config = dict(
    encoder_wave_strides=[5, 4, 4, 2],
    encoder_positions='learned',
    encoder_pooling='class_token',
    text_encoder_causal=True,
    text_encoder_bias='all',
    text_encoder_parallel_block=False,
    beta1=0.9,
    batch_size=256,
    epochs=35.4,
    weight_decay=0.2,
)
Rows from block 9 of the audio encoder of a small contrastive audio-text model, named by matrix and row number. Rows with one number belong to one neuron. Each number is 128 + 24 x the weight over its row's rms, rounded and kept within 0 to 255. All counts start at 0. Numbers have three digits each.
Before each neuron's rows are labels from the 100 clips, of 14848, where the neuron reaches its highest value: "top examples" is what is common among them. Only what is clearly more common there than usual is listed. The data: synthesized solo parts of chorales (CocoChorales).
# fc1: MLP up (encoder.blocks.9.mlp.fc1.weight, 576x192), inputs 96-191
# fc2: MLP down (encoder.blocks.9.mlp.fc2.weight, 192x576, transposed), outputs 96-191

top examples: note C5; horn
fc1.359:140137157163139146098142120180158110117106124076122168097106155117154154125110137112149108115117090116158121154091115113114147158092146139142151109104135142099145115104175094120111140144111102159158101124121149136113096133103159113103101106136096102115099111143098103111128148155152126151
fc2.359:158129142153123151108149107156163104127100115105123150099115163096156153124131145094129108106109100119150119148099135111095133159103154162150142100120160156101142137096161095117112149140101100161154099130138152126099109139107146099103097099128094099108099128138092101100134154147161119151

top examples: note C4; note E4; note B3; note D4
fc1.381:154139131126085140107143079120138167095106117119166123090117159093143141140152158118116112145118101123117109140123101153108124129098148124122128092139149172123146140126140094131126160172101124117130103143101131152126123128111101100083096082154141087119090146123112129084128156181176137122
fc2.381:117105119164175147112122130147099091126132095147164136130114101124133140148149121128088141157121109136116157097100092162128180092124103127137148148108130135135126115128122143140121138143155124083122119121150131163140102152115169114174110156172093109088135076164146112131111112107111178065

top examples: horn; cello
fc1.278:123103161117158112097117158163116056131111143075180123131140139130128117141103113139089143133139118161146105153093141119107158124082135129139157127143139098141118129142119145117106099130091113115096118107209125117143062153124152123128107119150161132136103138153112106160116086160134122093
fc2.278:142136172128123104108160110095141157125121107179083143127122116107152134117137123130167073098117121123129151119112129144113068139150106136106101119121160132121116107125144162130138121161122131112196118172048123189136118101177101096107107126117161119122126129159116134111183102108102151106

top examples: note D4; note C4; note G#3; note B3
fc1.549:135152150146133134104154134130122105153096098094112139137105128100156168124137110100109095087155061098147115116099165143142154164134125126180151101158146140101120150103123119170111129141120120130182113129136159130097115158090142081110135108128083135116121106117142128134116177154131116142
fc2.549:112111143105157075133117125107096130152142116146114106172122087134109126139136116141139130104121131138115149120149148162171125112139116104131117153160115100140110144133097148185130084104179143122140136120107119136126141139157118127159154140110149194142159109115150163144108099105079134121

top examples: cello; note G5
fc1.445:144089086123177143129132107096127051150138098099061135172094120133142144115173121134157147126162139140122129148137141145103139106116137147139161106133123170151101181116128129148113143138141122132101113128134137108143126161099120119091153091128085092122104155128099131130133123112118125142
fc2.445:127190132127012132183098112126107144113125115137177105100173112094126081125132121136129146127138108143115135134115107123119131124152104157144111139093154113114150145126120100130113136135147186166133121130134138094129124135113112109142155118138112129124114113136149062105133153121132143113

top examples: note B3; note E4; note C4; bassoon
fc1.310:133149146162171142096152148151134126114094140084099113131074152118162159119125146117118104094119119117147145118126125121131115123130130123164147106106157172086130148127160085138125135141101124119172082098131135144140119153084121101078130102111102101138105121119128121112136158167136116125
fc2.310:165085115080106082141126147148118098143148097145119170110189121108130089112106106113087151126105139143122144133119146101101121108130110142118140132170153091172136162122125134125115125082148145172113161118157122133121135075175131112161137145105140118121137120134116114128114103072118134107

top examples: note D#4; note G#4; clarinet
fc1.229:126101156172152164100164120166131110093123142097158101099105151126148144134128129120149081122098108104144158130113127142118109119125151121137155099084131157094122136141135121136117146163087111118125124157165135136139080150093108120080094103135125105131113113134136115109163173162179131131
fc2.229:134121122143109144144129180140109104118152067131155093130139108135120107181129108152109119144148144049137150088112167160114139080122130075125142094133122117132099113153095126159160146109129131100121156117125114128113067111126126137149117144115131083176135106090179145138207151116149149109

top examples: note C5; note F4; horn; note D5
fc1.59:154156151141186101126139135140105056160121116091083161136112126110113082105171140097194120145068143100145092129136119123127119123134132156131158112118102125183173109114099145128124157169112134141164129100078121106110143124127181168126155123151103130116104139141120073140131114162126154112
fc2.59:133106102144100130139103121103143206132150089115125118099124125105130142141104131149148138116134128174161185132108152153132088084134107105168115127098149139122132155092142127152103121086149137157137099193143124093130120133138121113123139095176147121111107123167130194136109145115122129133

top examples: note E4; note C4; note D4; note C#4
fc1.313:136128122158135144118170132159162107122110132104114116104113170127129141110094145129118125113096133107158122147125153127094127142132150135120156100123133167089126137117169084124135137110075107142144099085128119130103118138112132102095123115105117101137107138111128093117153154152167123161
fc2.313:175140072131117136158099125141115146128136082147129106107160129119090120190173133133082154169145145120100149131148132133082156109119119116098074110164128129140146158165128084125134133128107145140107132149138123112152131089109138125143122138131104064132120105118147132131161129100145158112

top examples: note C#5; note C#4; note D#5; instrument: flute
fc1.284:139180127133150147149145120160178086130100119120133153167147120134109146121125121132075105149124142090138151154116141115123113146124097131122109090134130159136154136110130151116111102168145136130112145126138144198099135112063107136096136116087152137138147106092110077137129162140148085146
fc2.284:124122150160097131181154151112118160122144094157168132083174099106153154165116155114137127138191141133134126113115115127126193151146131158139185164146130135098152096155136109125111128101112129145129147146149091096093127134142152086127126106177096118159144129121129133118122137109129087093

top examples: note A3; note C#4; note A#3
fc1.374:157121118139125149118157110187156134126117126090129123101128162078133134131108126116126108120117119102146116164114158112101131152123151131116157067139142133119110116131174094124154152103082114155139102135113133132106107136123098108090119101114157098146101159123126114083162144149185124156
fc2.374:134153072152184174165118109131121107147134097168151155147140115119111114122165097114115162161117141115114150091086124118088139093137109127107129147113129122153109127118108132114143143109123118093104143144153111131151110119145152125187126157141089088116132123151124121142173116081124166120

top examples: note D#4; note G#3; note G#4; note D#3
fc1.527:126113118152121159082134119141147141126121134115124114090106154128172153144166156126142113142129102143130142103105091160107128133113117149163119080105119188122140137147162109137087149165132108143121115118140144122130116150108099113106102107148092105090106109165102125130098170138157116091
fc2.527:143184113134137125119115122088117172117125067120139103138120132130115114175162128155120140162148110114084117085143114177124108129134112091114120134168116152132129128118114097162136124166135115096121127097091118145109119148125092095147133115141144120123118130074150149143085116156141134091

top examples: cello; note A#3; note G#3
fc1.260:129129104132106150130174098106147149140143116076058120071128127119103128105139132120034123131099109139102148138144125145111080121136109127136123111134111145111106179158134148120140129130122134134109173201137152075118103131135125147099126100085130130121113116126121065131125135165144137143
fc2.260:137182144130166135170104189139103124119129107142222134133137132118126155146152159120166090103169136135109138104127099137127169144119133136128154135115137096119150059132129133102126117114136151130137153105159108152087124118145158118158103145119113118167123125126124135104121143112137100093

top examples: note D4; viola; oboe; note A#4
fc1.538:125123158111123160115127112124144107120146134105142151115132119110152142104099129132151093117141086098153114173096150083124144135096193119135114100111130138122133139142119125109122182117123110137156118116141144103099118113098123120104123114142111128119132121148105122085159172140152128193
fc2.538:095101132099137147143134166141090134127181133119130131135150087167118139136092104174133134150136137077142115122116163125175157108129139075122108114131104104166101124156081167139164144100154125110137133098109117138114112096136102159138164126120144166175169124122148133128185147134121146121

top examples: note F4; note D#4; viola; note C#4
fc1.178:145197127119143167149146105106138083161138105102104161119125129122115136123154114144155123139102112105115109157138133108115073153112105131123178108121125106088138099115118107134109122167127123140127114105124170086128122118097192134142157113100128123133163137112105112118148168145100120125
fc2.178:143102099091082129160137151131122165137137107133134135154124103097114134137102138140143187121167128152126185104104125137149144133159141155132129148128118154105176163125148120127094135104134116154144155144106108145103140150087078120126118111164174117138125096132108121140106135126125119151

top examples: note A3; note A#3; bassoon; note G3
fc1.307:118169116146138107135138062120110065110162120124118159108162128107120139119131129142185115128109120095158135154136134112113105130144128149132114096133131158141158077108156101125118128186160115133152118105107135060130125157066122127128157123132091127123142196116138097131155157103149130142
fc2.307:112118134148082134154153124145159134125132118143132103113129111120121127153115139125012129131156137128128155116132122148155180107167122134146140189107140169136139162109131119130099137087152126143083127137141121182096141151132138113173116135173111115139139092154136120129095156113120119100

top examples: note A#4; oboe; violin
fc1.54:073139186098062109120129167166098129157107135115133136119140136135142120119105107149088155125079111139134109124122137128121102147118146123137088107143143136125128086135139142107116111157130108118146150087120124148115140112091127132139151129133111127151096127091145081131134100141091128106
fc2.54:150052121181236123136113105125116141103136082142156180104113137138118161122132165136158076081178131131121179101135142124116152087106137103103137142104154130121128074151144146120143101122145102123134143145072130136132140126156141117147119132122179118147143163167118153115131125118126116114

top examples: note A#4; note A#3; note C5; note C4
fc1.395:128164126140018158146137163129127157132136123143057106121122109124128118123150144106066093122061126127132091117142149116117103100119124107126159123109115157111127147137166136120121110120147125102103108147114129138069116121106157138108159137118077144151116128103132121107120172157148108113
fc2.395:154110102146184151155103125140107122124144094136203123142141136101105139157129122159146127113192156169131151064119109115127153115132129145108116134125141115139152044142113126110123108142141111149141157139126134135100118119117112113151122156098168141137144126173117092125104138073140122135

top examples: note D#4; note C#4; note A#3; note F#4
fc1.225:171145122149132144112115078138160131125103151118113135107111171109147129136148157081133122125099143148122129142124098121080121128127132168104127124115168162114136151137187095082138129126110099143129107132122138134152133136097130127103096117124118083107093142141086106115133133132137124135
fc2.225:178146103120103111138111146124113144112156058133169106112160113098115060167118118157126141137170129089134134127096154121104138102100105092111118098167141105143164102172107110138143166138121155139101154112151094115120121083126104110133142134142136077149115137109150142157178133126147125136

top examples: note C4; note C#4; note A#3; note C5
fc1.96:173137125145102126134104084148176116112072125119125118118121163082123128165150140083134123095126103133119111164130107087082118178111164162121150104112124113060137133117128090092107109110080099151160109124116187110121132142120132103129116131147090120110094141148108122106110128140156143165
fc2.96:167083152126145089150118160139126104173123104114156126148141118082060149155134122123124088107159124164121153122160131136137142111134136113115086134186125092140104085099127121122122055127129104140157117117104113148098166159170122106151150150101145158152134096105145134145088115112092161137

top examples: note B3; note B4; note G#3; note A#3
fc1.525:141115125106133123117155109121147132114095169118083156107085192122131150099119149115090124085070145129163157154147106066131096168129143156135138124089138136104170142113180141076121126111126128167164105157136172138136121119138146118090121117129128143127122142178076087116101119131119106134
fc2.525:086141133159112121153131125163126137150130180174163084122127094147106142129126109116156131126119148149109117113136130116155126098143145145121114116092110081105084126128112159115115103127126102088136150106129133106153122163143129195157128177133130147137174084145146150129135100091078138154

top examples: note B3; note E5; note E4
fc1.400:114129133153122151100129128132135078148105134106122155136130130079179158077110118114098099104128077128165111147085138140113147149142133140186144115137132163114134126132145131150101167131128136120143127119167132163106125169075119070104139113131101143121092134137142101115105175164119115129
fc2.400:113102162101148094123104081115138129158134123176087136156128103110105128106150131108167133117111126168094151159135160144138110136105132148111098161154142097130098152115111156167108097108164117126143118130086132101122157131161141131173119137110146173097168103145125167114109081085092175139

top examples: note A#4; note A#3; note C4; instrument: violin
fc1.315:115148110151115127076138103120137120146117121100058141073119153139107132057158123130174147109103126151108132112138124140088123141116136125131121092159145145132179141121142150110123118129129140126133139084149140190119141176128088126138118109121121121121116150109111111117150151132106124150
fc2.315:119123122165107133189108124111127120117143121154159164143140117127114145172144157163079096118158115102126184130161143128122128098136124134135153144088142122126123114154143123103125143090158150129128146143112129051095108094133120088159113117138146127151120100160148146093127148087127124083

top examples: note D#4; note F#4; note C4; note E4
fc1.15:154124121142129129106118098133147135106096143127122156119118163074120130131144164083125130134098126158118121156123092109081132129119125151116114109114165161122167138131190110074134137162109114140129106131110131153154142145125113110100104117120129093093082147154101121110119142134135141115
fc2.15:179138107122113102111112147114127122106143085122154112122123105098137077174163122130079147123138124130112143133091116108095132108087115090116140120150145123141188142153113107093118150128128142155096150145145118134141139100123117119135116143138114086130103130126141148146140125113140127129

top examples: note C#5; violin; note D#5; note D5
fc1.372:148172122137166140128142110121166119120157119080059156096132102136106110120143088131089127133098171115117120128146146131098095131141107148153126086136111121107161165129130112133103163147156148127115138130129124126098126131130138130100117095125066132146131095087135083131116154159138124159
fc2.372:151148137151043125185148144150096100133121113126210113107158122078146123165122143116106138121167125162128130125087092131126162142143116159128141165127139125134146132134125116115112094088131162144121159115191112139079150140097138104143123122171115127148130130150115141128137135120137093097

top examples: note A#4; violin; horn
fc1.80:127091125123142118141176130133129136165154170108093137073112121101131096108149139118112087140047116151092128125125136145089106171139152140140108136116143141122137153109113181118144072151113094102146146084126126125135098118102157121151128112115127091147080071126152105122135167164134107153
fc2.80:133156112134151123145108111118137111102127087187116144114131092140119167127130153153172148095215141110135183129125166136136167092119122120125132146128119116115141096150167121115108134109158135107131124142091140119102146139143163119132106105094119080137112158151121115118155124140114111105

top examples: cello; note E4; note E3; note D4
fc1.375:150094131138129114122168129143128150119076122085113132092080198123136147109140154121106120084111132121149147128129130125127117165127137143152148083127158157103142120117174097149113120137114114154170095148141159105123103134114137109091094094131120119141114114130097072120111150158140099128
fc2.375:165158112114166117155100089116107136122129055160136118162154144104098146165173152137177157154137134116102099094123112144112158123115121128094088147170165131153118117090113102168132090124166098109147117123121138115130137113163110119163115124121124133096128127112103167128107100109129181089

top examples: note F4; note D4; note D#4; note G4
fc1.184:154140148099143132109124123121136132107132123102105173126112155121167130108114148138111088122141120098136141146074129093120152139099170133141106130130170165124143142133152137141112188132118130163149125126124137112109090107103126119067116094143116120127146125126103121117144151140146094144
fc2.184:118159134132199149167149117123103127120183130158146145107128132167131091136128141156087148133184127112145135100119175111142132123114119112105110107124124120156143184152115145140143122151133146165103129103147093155074134066117099154112136122135144138154108144156155132146166119099114104100

top examples: note A3; note G3
fc1.575:143128125115117151142149101096125080146147106116027092092122138130127156165137114112076142126098122136131130115148126138131154088121134182113130132103105147109105185150134122160142144117152133151114121199099109161120147129102126151080151127076116130120138135121128113150105153124168133130
fc2.575:130188112114120138164131154148107155127153120104191103159150132101122103155154107152166132142161141164134144124091108123149113137150132137142105119107136115123148092119126131093088119131124143159125145115215132095105124127099113119146151137144090144153122095137113096115112129124147116141

top examples: note B3; note C4; note E4; tuba
fc1.73:152115142120113125113156125161147124093115123103128145085100182113131146152123183114131118120115129107145139160117105100116129121101146153132111110119190169129153123126167088090128138133136101171140074154116141130116110121122120119087091084143129115113104134140078109088130144143129121124
fc2.73:142164115108140099149090114109130130114133111133156114187156111103083143132120122160105111140123107152129102134151129117134128152118157105091163144151117089132149136115108136123135142104149116105156160097181146146137161123150129106154172144131107171115138157126158156116090103141122158153

top examples: note B3; note E4; note B4; note E5
fc1.56:132108144161127156071131150177137077145131120092151143143124128085176128091109105107095081116111099110129122134058150132083127141123145143167139102132145151134096154115120114143123160125113110140135119100162130149095119143091143092115119125082128107115121102116119103099157166119150119130
fc2.56:130119171118130126126148086116117127112143108181093123120130117127136112108152146126144137123102131128127161120141156162128080099118105124097147153132143128147079181138110146154156125105143165109125108175120118157123129108156106099146127101086138126127140152128166159120147123104115165089

top examples: note E4; note C4; note B3; note D4
fc1.444:118133132144074140088112108146166168110096158111130126097091154109160148134137172106130099118134111158137134133123101124115126131112134134132114118105141176100161099150188088093108144163098118141145111154123133143128128145090104106085099091137124119100083142158092114106100135162151101124
fc2.444:159128134125125082131096137128126101148112094162143151158121132107118121135145146114088145103160137152099158115139134142107158094123084123133125144163176107138164105111111132119109114091144130143131126124135119131135147095148158109139109149120100123132146090131131115125094100070086128096

top examples: note A3; note G3; note G#3; bassoon
fc1.91:127129152123111140166141108119119097127123147115147120144158108126126119138121122134121154137082143106117102144100096136131108110124113118121116132128110128113112182158121106179135131099129122142128159125136135032122093121116165139108131103139091115119116111123077144126112118101130108122
fc2.91:159155160159101131136113132117118150126150124143172111120124142110125142155125112171146087109144133168121115118098078126092157138142119158110094137132151104139107032141116131075109106127120122157133127130131116198138141134126106107147140137129127145163155135186153121126131138104116125101

top examples: note D4; cello; note D#4; note A#3
fc1.38:161136137124145129097136138146145102142117107100127170104117181102165132126129127095104120109124123106129141141066188111100148145116141160159146117158179154122122110078146095150117143106111085187148091112139139123074106121120171108099093111147098098137130112128103110119139140122167103142
fc2.38:122098166108147089175110150122132098156161120144136136145160102128109094094095117146120092113174129126145149145133181105167143127120133121125136134144124090144115135115093172151123123091151136144140154084156127115083152094151117146143153150099152157137161118161147124138141111090095123154

top examples: note D4; note D#4; note G4; note F4
fc1.462:163116103096149146116126111113131100132122116128122169116121171118164124083125126133101115103140099113110121123093154079097161163110165139150126149138162147121133120094129135140118167089131112162148114113137131105123101097123156111096132118141105114115145102130072097122123170130180105147
fc2.462:134174132116179134175130115111094110150171128163144152109149129161128095145127124143127164132168130130139091096128155106145138116140093143106101140144134113163152132140113151137140107151139150181104134108160105163089145055122108160112140128128113144155103141138132126158153113078109116099

top examples: note F4; viola; note D#4; note F#4
fc1.211:129156115133098131145140112071140082145143132161013145110131113107124139149153136092123125121147123131127136110143129142110136127142136165132186118134120154102127147116145128134130114162172123114115127138157119083137124106068110123116153120097118129155118164096115097140138173130122114140
fc2.211:120156109091082111150183149151116137143139115103168133138146084094118121128129126142146172144139119127117142106116161118143165133179121126135121123123128128130177130145123127125086137110143159136133150126145140166099123150116121094140105128099129103121122086144125120098104117085141107126

top examples: note D4; note C4; bassoon; note A#3
fc1.222:131197128124134117108125140083142161124113119129112128143138112085145111130092133117168148146092161092099103130126087126120132115116084128124122133103128154160157113120133126135115153105090116113118125131150115134103172114144185133116147106181067107131130125113139173118129129126116106132
fc2.222:169117121154153150137118173120112158132148090120119171126121145120106140111124127154119118139104110140155168098127131120146066140133138114108158132132149133146135095152130127122116122146137132133185131102085138106101141095128103088149105126106161133097127119155135042141109120110107173113

top examples: note C5; note A#4; oboe; flute
fc1.332:160143115156111175124121103123148129125098132127132143111127126092132156110116108130122118119099096110149116139123127098082120183125161126112168104128118116088151159103145116109145167095086098113151134099130172113139137118128157089127146134133107120124094147138151119118135155157173147167
fc2.332:085099172105148118121114144123124108133179130138131125146163095127126116139122153139146112172160145148103147140121102169159151077100109132142077163131126144175097106145100145127109131151176131119095137138104091150093136147137102140153134117119139148111156095138113144120108100105104153102

top examples: note E4; note B3; note D#4; note C#4
fc1.34:136121120128134144099141090140146160090109146118136152083104184123139167112131169116127134126099127134134135155129113123103130137111136153119124124106156167129153153140170113094139151131116109141136078155116143159150115114110128121100106094134132118105079153148080096076134149146150140115
fc2.34:173122106086148087163162163144121137114128078121119157134110142115114084138127116138123147088133144083139143118132162069119122156135132132107174108151155080120170126106119123117125117081116132164144146149143150089099090075169183126126109155145124114168158124096118110140144122104137096149

top examples: note B3; note A#3; note D#4; tuba
fc1.410:138109105136158130102127081135144137119095150138112161107110170119150145112126164077132136113115148159128123169130106107107165151111125174120098120109157167120149145126195112081108137114124126179135088115101134158129133133124140119077093109150117110100095134166081091111104125118130108140
fc2.410:138192144170112133134130152136129139118141095146164076114120103135122121196147107137091091131163118083101121119119151138126119101112157067119158094138118103103113149137092108141125155138117101111144157091120136125113094114132126146141122151108115094152137101094173162121168130130123147149

top examples: note C4; note D4; bassoon; note D#4
fc1.234:190124116107130117099110149128147101112107103074082135134099160107181106131131121114120139095093118122115120145109120066100124175105131129161141133137141160114170117136157090134114165134090135185135126125143128117122120103090144101074142121114105101134127121125108101131128165164153075169
fc2.234:150114118067137098173109123115118115117136109153134154121154163130077105129107142150121136128152146135129135134145143080143135140122131163089086137154140084171150095112136150110131105110131112188141128123094117140097130083189145138127142126147139158145145126144088108153120086108111124140

top examples: horn; note C5; note D5; note A#4
fc1.153:089161168116230133108168091197151129124109161119142131124128117127122121149151131150153131137019134138097098155131145116167119131136149128118083097144104122161140133109113101150125109145099113111137148142118117149146075124131132138143129120153101147149085103127098090151123124163113108129
fc2.153:179104146172119133115104115100086119116127091135150143116109151139122157115101159162137071102174128151116173121129109154087137147098140097101169130140149115156098051137133127111142110102126148132177134164101134115129136120123118098140101126121162122133116163178146096134147125154093160099

top examples: note D4; note D#4; note A#3; note B3
fc1.30:126101108143151158118138097155156115115118155124133177083133169137149136076113125108104126117108132126155139133119125101089163160134129170125130126104123146105138105114153141101126154116108101137134112144122154140127113103143153133100112133151131115111123129172101066120118132121166123127
fc2.30:108183119114113145166156165120081187101124148111116082133111116167100141149123102167146142121115129101163123099143118109162081127154137088114179116098096094109147168156102132117143128116143163102146154120149145114162115112146120154134163147107135141171142144100148161144128142153122122133

top examples: note C5; note D5; violin
fc1.141:139137119121066126149117131138126082133126136117049140111120113129109132129144117126104156142066111093141127115143141122117149113120137140125084120119114180111136131135131119143126112124136131123122140113141119125134151147101114136102154133139106141103124150129154114140134188124144128118
fc2.141:136140083122170149155144137131111124122128113101205096133139116102088118162129131144120145145181116150139151099100112112136132116123120112126155137077148130125136126137123133082105105113173102146112145140176132121118105186101126114163128132162115128137138076115100094106105124098162124146

top examples: note A3; note G#3; note A#3; bassoon
fc1.120:104137124126147115163121101087156170141104149123059102120140148137114099122083153120148129123069112110144123128124126152114081143130113112101124115102135121117132208111137144137110120126151091158104155243140166087096107138151140111146170108133088098134151152144140139100139165117127079144
fc2.120:145119103147114135122132173100100133113141088113142151151119121127105145153157127160152109144168133133074154118118104130119155124138117144132132132120158135129134050150125154106124120106115180141184132064143103143128124140138145125184143118168163133135142091125127119145109150130140154160

top examples: note D5; note C5; horn; note A4
fc1.413:131136169097166143105134145154116136136130173107158130134113117139126105143126136121113136154054121147110099148137104097144102128110129190121150084122141140152120112116135173147143135147095113126120122098140092135153126136146163148100121120145090109124078097085118083127125134164124133113
fc2.413:161144145131096098090138126093116133130117089159096149109120120124146155117119149134167084100163101136125139123110133148100141140132128068105151108135145144124109095130158129120148112098136136120201117171059118144119116109143120110123116134108202100161110153172137099118136089114085142105

top examples: note F4; note D#4; note G#4; clarinet
fc1.391:128157117133137188111148144146119133111135119107116144087117145133169139109090115120094128130110111091143124122077160097104150135121147116128144085100128150127134149136125132125141184103115125138132123118116133130140099103095133117101144111135119097128120133137125108111159187158187119140
fc2.391:084159120123149139154117106118122128136177168131136146129169092159129076080120101153138121144141143142136149126139123127127110126151122126118111161100076116145117083145117168123118144170106162130089176184174086097123133120124102158125141143148126140130128142145143109153154092105130106141

top examples: note B3; note C4; note A#3; cello
fc1.62:131129150142156118121158096141178144111089133124168136092104190104139120102129148100138112121144120117120124136136122127107122175121148169127139085122151158080123109099159109129100112160081095138130113152128153122104115143109127126104084119145133103120114135127103102108121129144160112141
fc2.62:155133100158128112104119140124125099162101104136144149150106120110154125131153130095091161104113136155124117101114107143115146118158064128162135153137152159132186129122154094112133119111136149132117103145163126162154157142106143086129141124120066101126089135142120107157095139117105093090

top examples: note D5; note C5; trumpet
fc1.451:131170112159104144160120084107148072119127128115123192101145122112115128129154125112113127145120134106121091133120161121093116101119142163131142122119140151096158118121108156167134125139164146130123120146096157091149124152052115102089158120085114150120144124124094097137134189113149135125
fc2.451:133094096116111121165189190159131100147136106119191112090142118103128122181109128120117149132180122165144134118110111128149158122149120136135109142122134133134177123135091108090084116103133150168094164133146115154091147142098152113129143141131113135139134109161107127125092129106142099118

top examples: note A3; note C#4; note C#5
fc1.147:164111122168160142116165119162140099134121112100151111102130149091140145172119146113134097107115129091120123145103177128099126139117126127129122055124135147101102128113163084114154121122098094150153105111114140122104124167124116117099118116107130085149104114125136122119178159155165136157
fc2.147:121142109151127123160142161130111122152144094129129068139129101123108105167144111125125132128138171093135165104121158161130094073142103095127165120134130102114090133151120123132160100127127148106114143156155120121130103164124134145149118149118120097179156095093167149144200139110129135127

top examples: cello; note A#3; note A3; note C#4
fc1.18:154162107141082116129160066110128111129155126122080105112119121122116131124151135121060139109153134096127132102134109122112135112130120119129143125143144162118112197160118157131144106152114125127123090160204098128115117152095154130103119131174094154092121129126124073127136141134108120126
fc2.18:116175134105148129172166203147101127147118098114155133149146095105116121165136131141151151143121107128125130101124112110146172160163137144141172109102137125117186090132124126120097126110128142118152149134112127109088131130121137103130135125076129108141116113151117096115113110114134094135

top examples: note D#4; note G#4; note G#3; note F#4
fc1.24:133138114144134157088132095128144138104106123145127125101098156104138149122156150118153121135130080159108122101102097123090140139108143156128125124111154164113137147116139087122093147163128097111132107129110141135134123136091145095142094116132081100077096110144097110120090149134156145108
fc2.24:125134093144124143110098133109114132121130110175122109154121127125123136146165134138114163163121119148092135079130088155112118106131106098102118154135139135144131133137116132135128126126152128069101139089121117125169141124133121116176127153112130126106123128138151148136073110098119171050

top examples: note A3; note A4
fc1.69:120113154148093138113142116151172112110138147097153138094148141099158126113088134126097093120108121119170122172125126144117083133103135158157159108112131166119106124120157119119119150130094116156126107151136138134091119156108133083075112083132126107143103156135117064087139140154160121151
fc2.69:110188129111192116154092079109140165139178099164098087138166128097116083156152145151141163176077134118093115144142120174129116113125120125116089177152114112162108170125120125149133148116121127141111130113095109118119145127183114113155142120122108117124142123109115167109135087119125136119

top examples: note A#4; note D#5
fc1.131:135107111110049125140145178132135116152151154118150128098132088122140111148104093116156123134075107124162149173123099121157081124123132142158130132094119142123132125145186107135129117153097107123120100125190114149101130089097173138124113100141090125102061097107119144127136121128129143092
fc2.131:166161136149205121138119111103120167134135084178156173154125126110130156132141152130181083102214113110090152108107131134127144146131116128083155123134142134136150122141142147098151109142127122129172122148081128189095139126146102109130119138121195106156137116172147086123133142107103132089

top examples: note E4; note B3; note E5; note B4
fc1.99:178159119144128148099142151149130121146094093081110106120114136082124152159133119109128122094117119101137116136103170127105135151130125130144118081155134134112154159108151076137150126111120105169160091098127147122124136113103136082089133107087094090149103130107131116125152149150143126150
fc2.99:138108103120118119150136141121071120170121113131126099152138099125109134135114076142117148105118148104145122103133175133151103111189104087124165140168101085122121145132119144142195087088154147126139141135166136129136139121157126117141181139110142143193145124102168148163167125111101121128

top examples: note C4; note C5; note A#4; oboe
fc1.122:144099144126142149108136122139155123096133121068128119124140150093163127140110151129144101140134103109148112161107114114118122132081154118136134063123137162123155135149145090112116176134115122158111112128120130153091112134111093094091116094104133106135097159125122119095132156164166116133
fc2.122:132168118174132158095097124128149125139198092176168114124139101109133081149152132111095122173151134127110150115091119163108157081084137106122109148127125123154100116134114114114122156125126095106075141104106092128109117145132131121167100158159116084099136079156156145122156106093131171112

top examples: note D#4; trombone; viola
fc1.213:121132158140123140115140112132159125140110177081134165128132137098172127085105115089131116076093118146168132137104145096116133154128121155183152125087140148107135112112159136110108149128108129173123115148170123130093122162090160097084128107161092135112129115136132073134124139136133090143
fc2.213:067148100153117123134123101123137131146172152155118143129152095095167119125136144133109152150101114163116111115100107147131135103143108128145147137086150151150106156160132136123116171144150160082108153139169093111130158182095114112158162125158077126100122163199148132129101159119099123106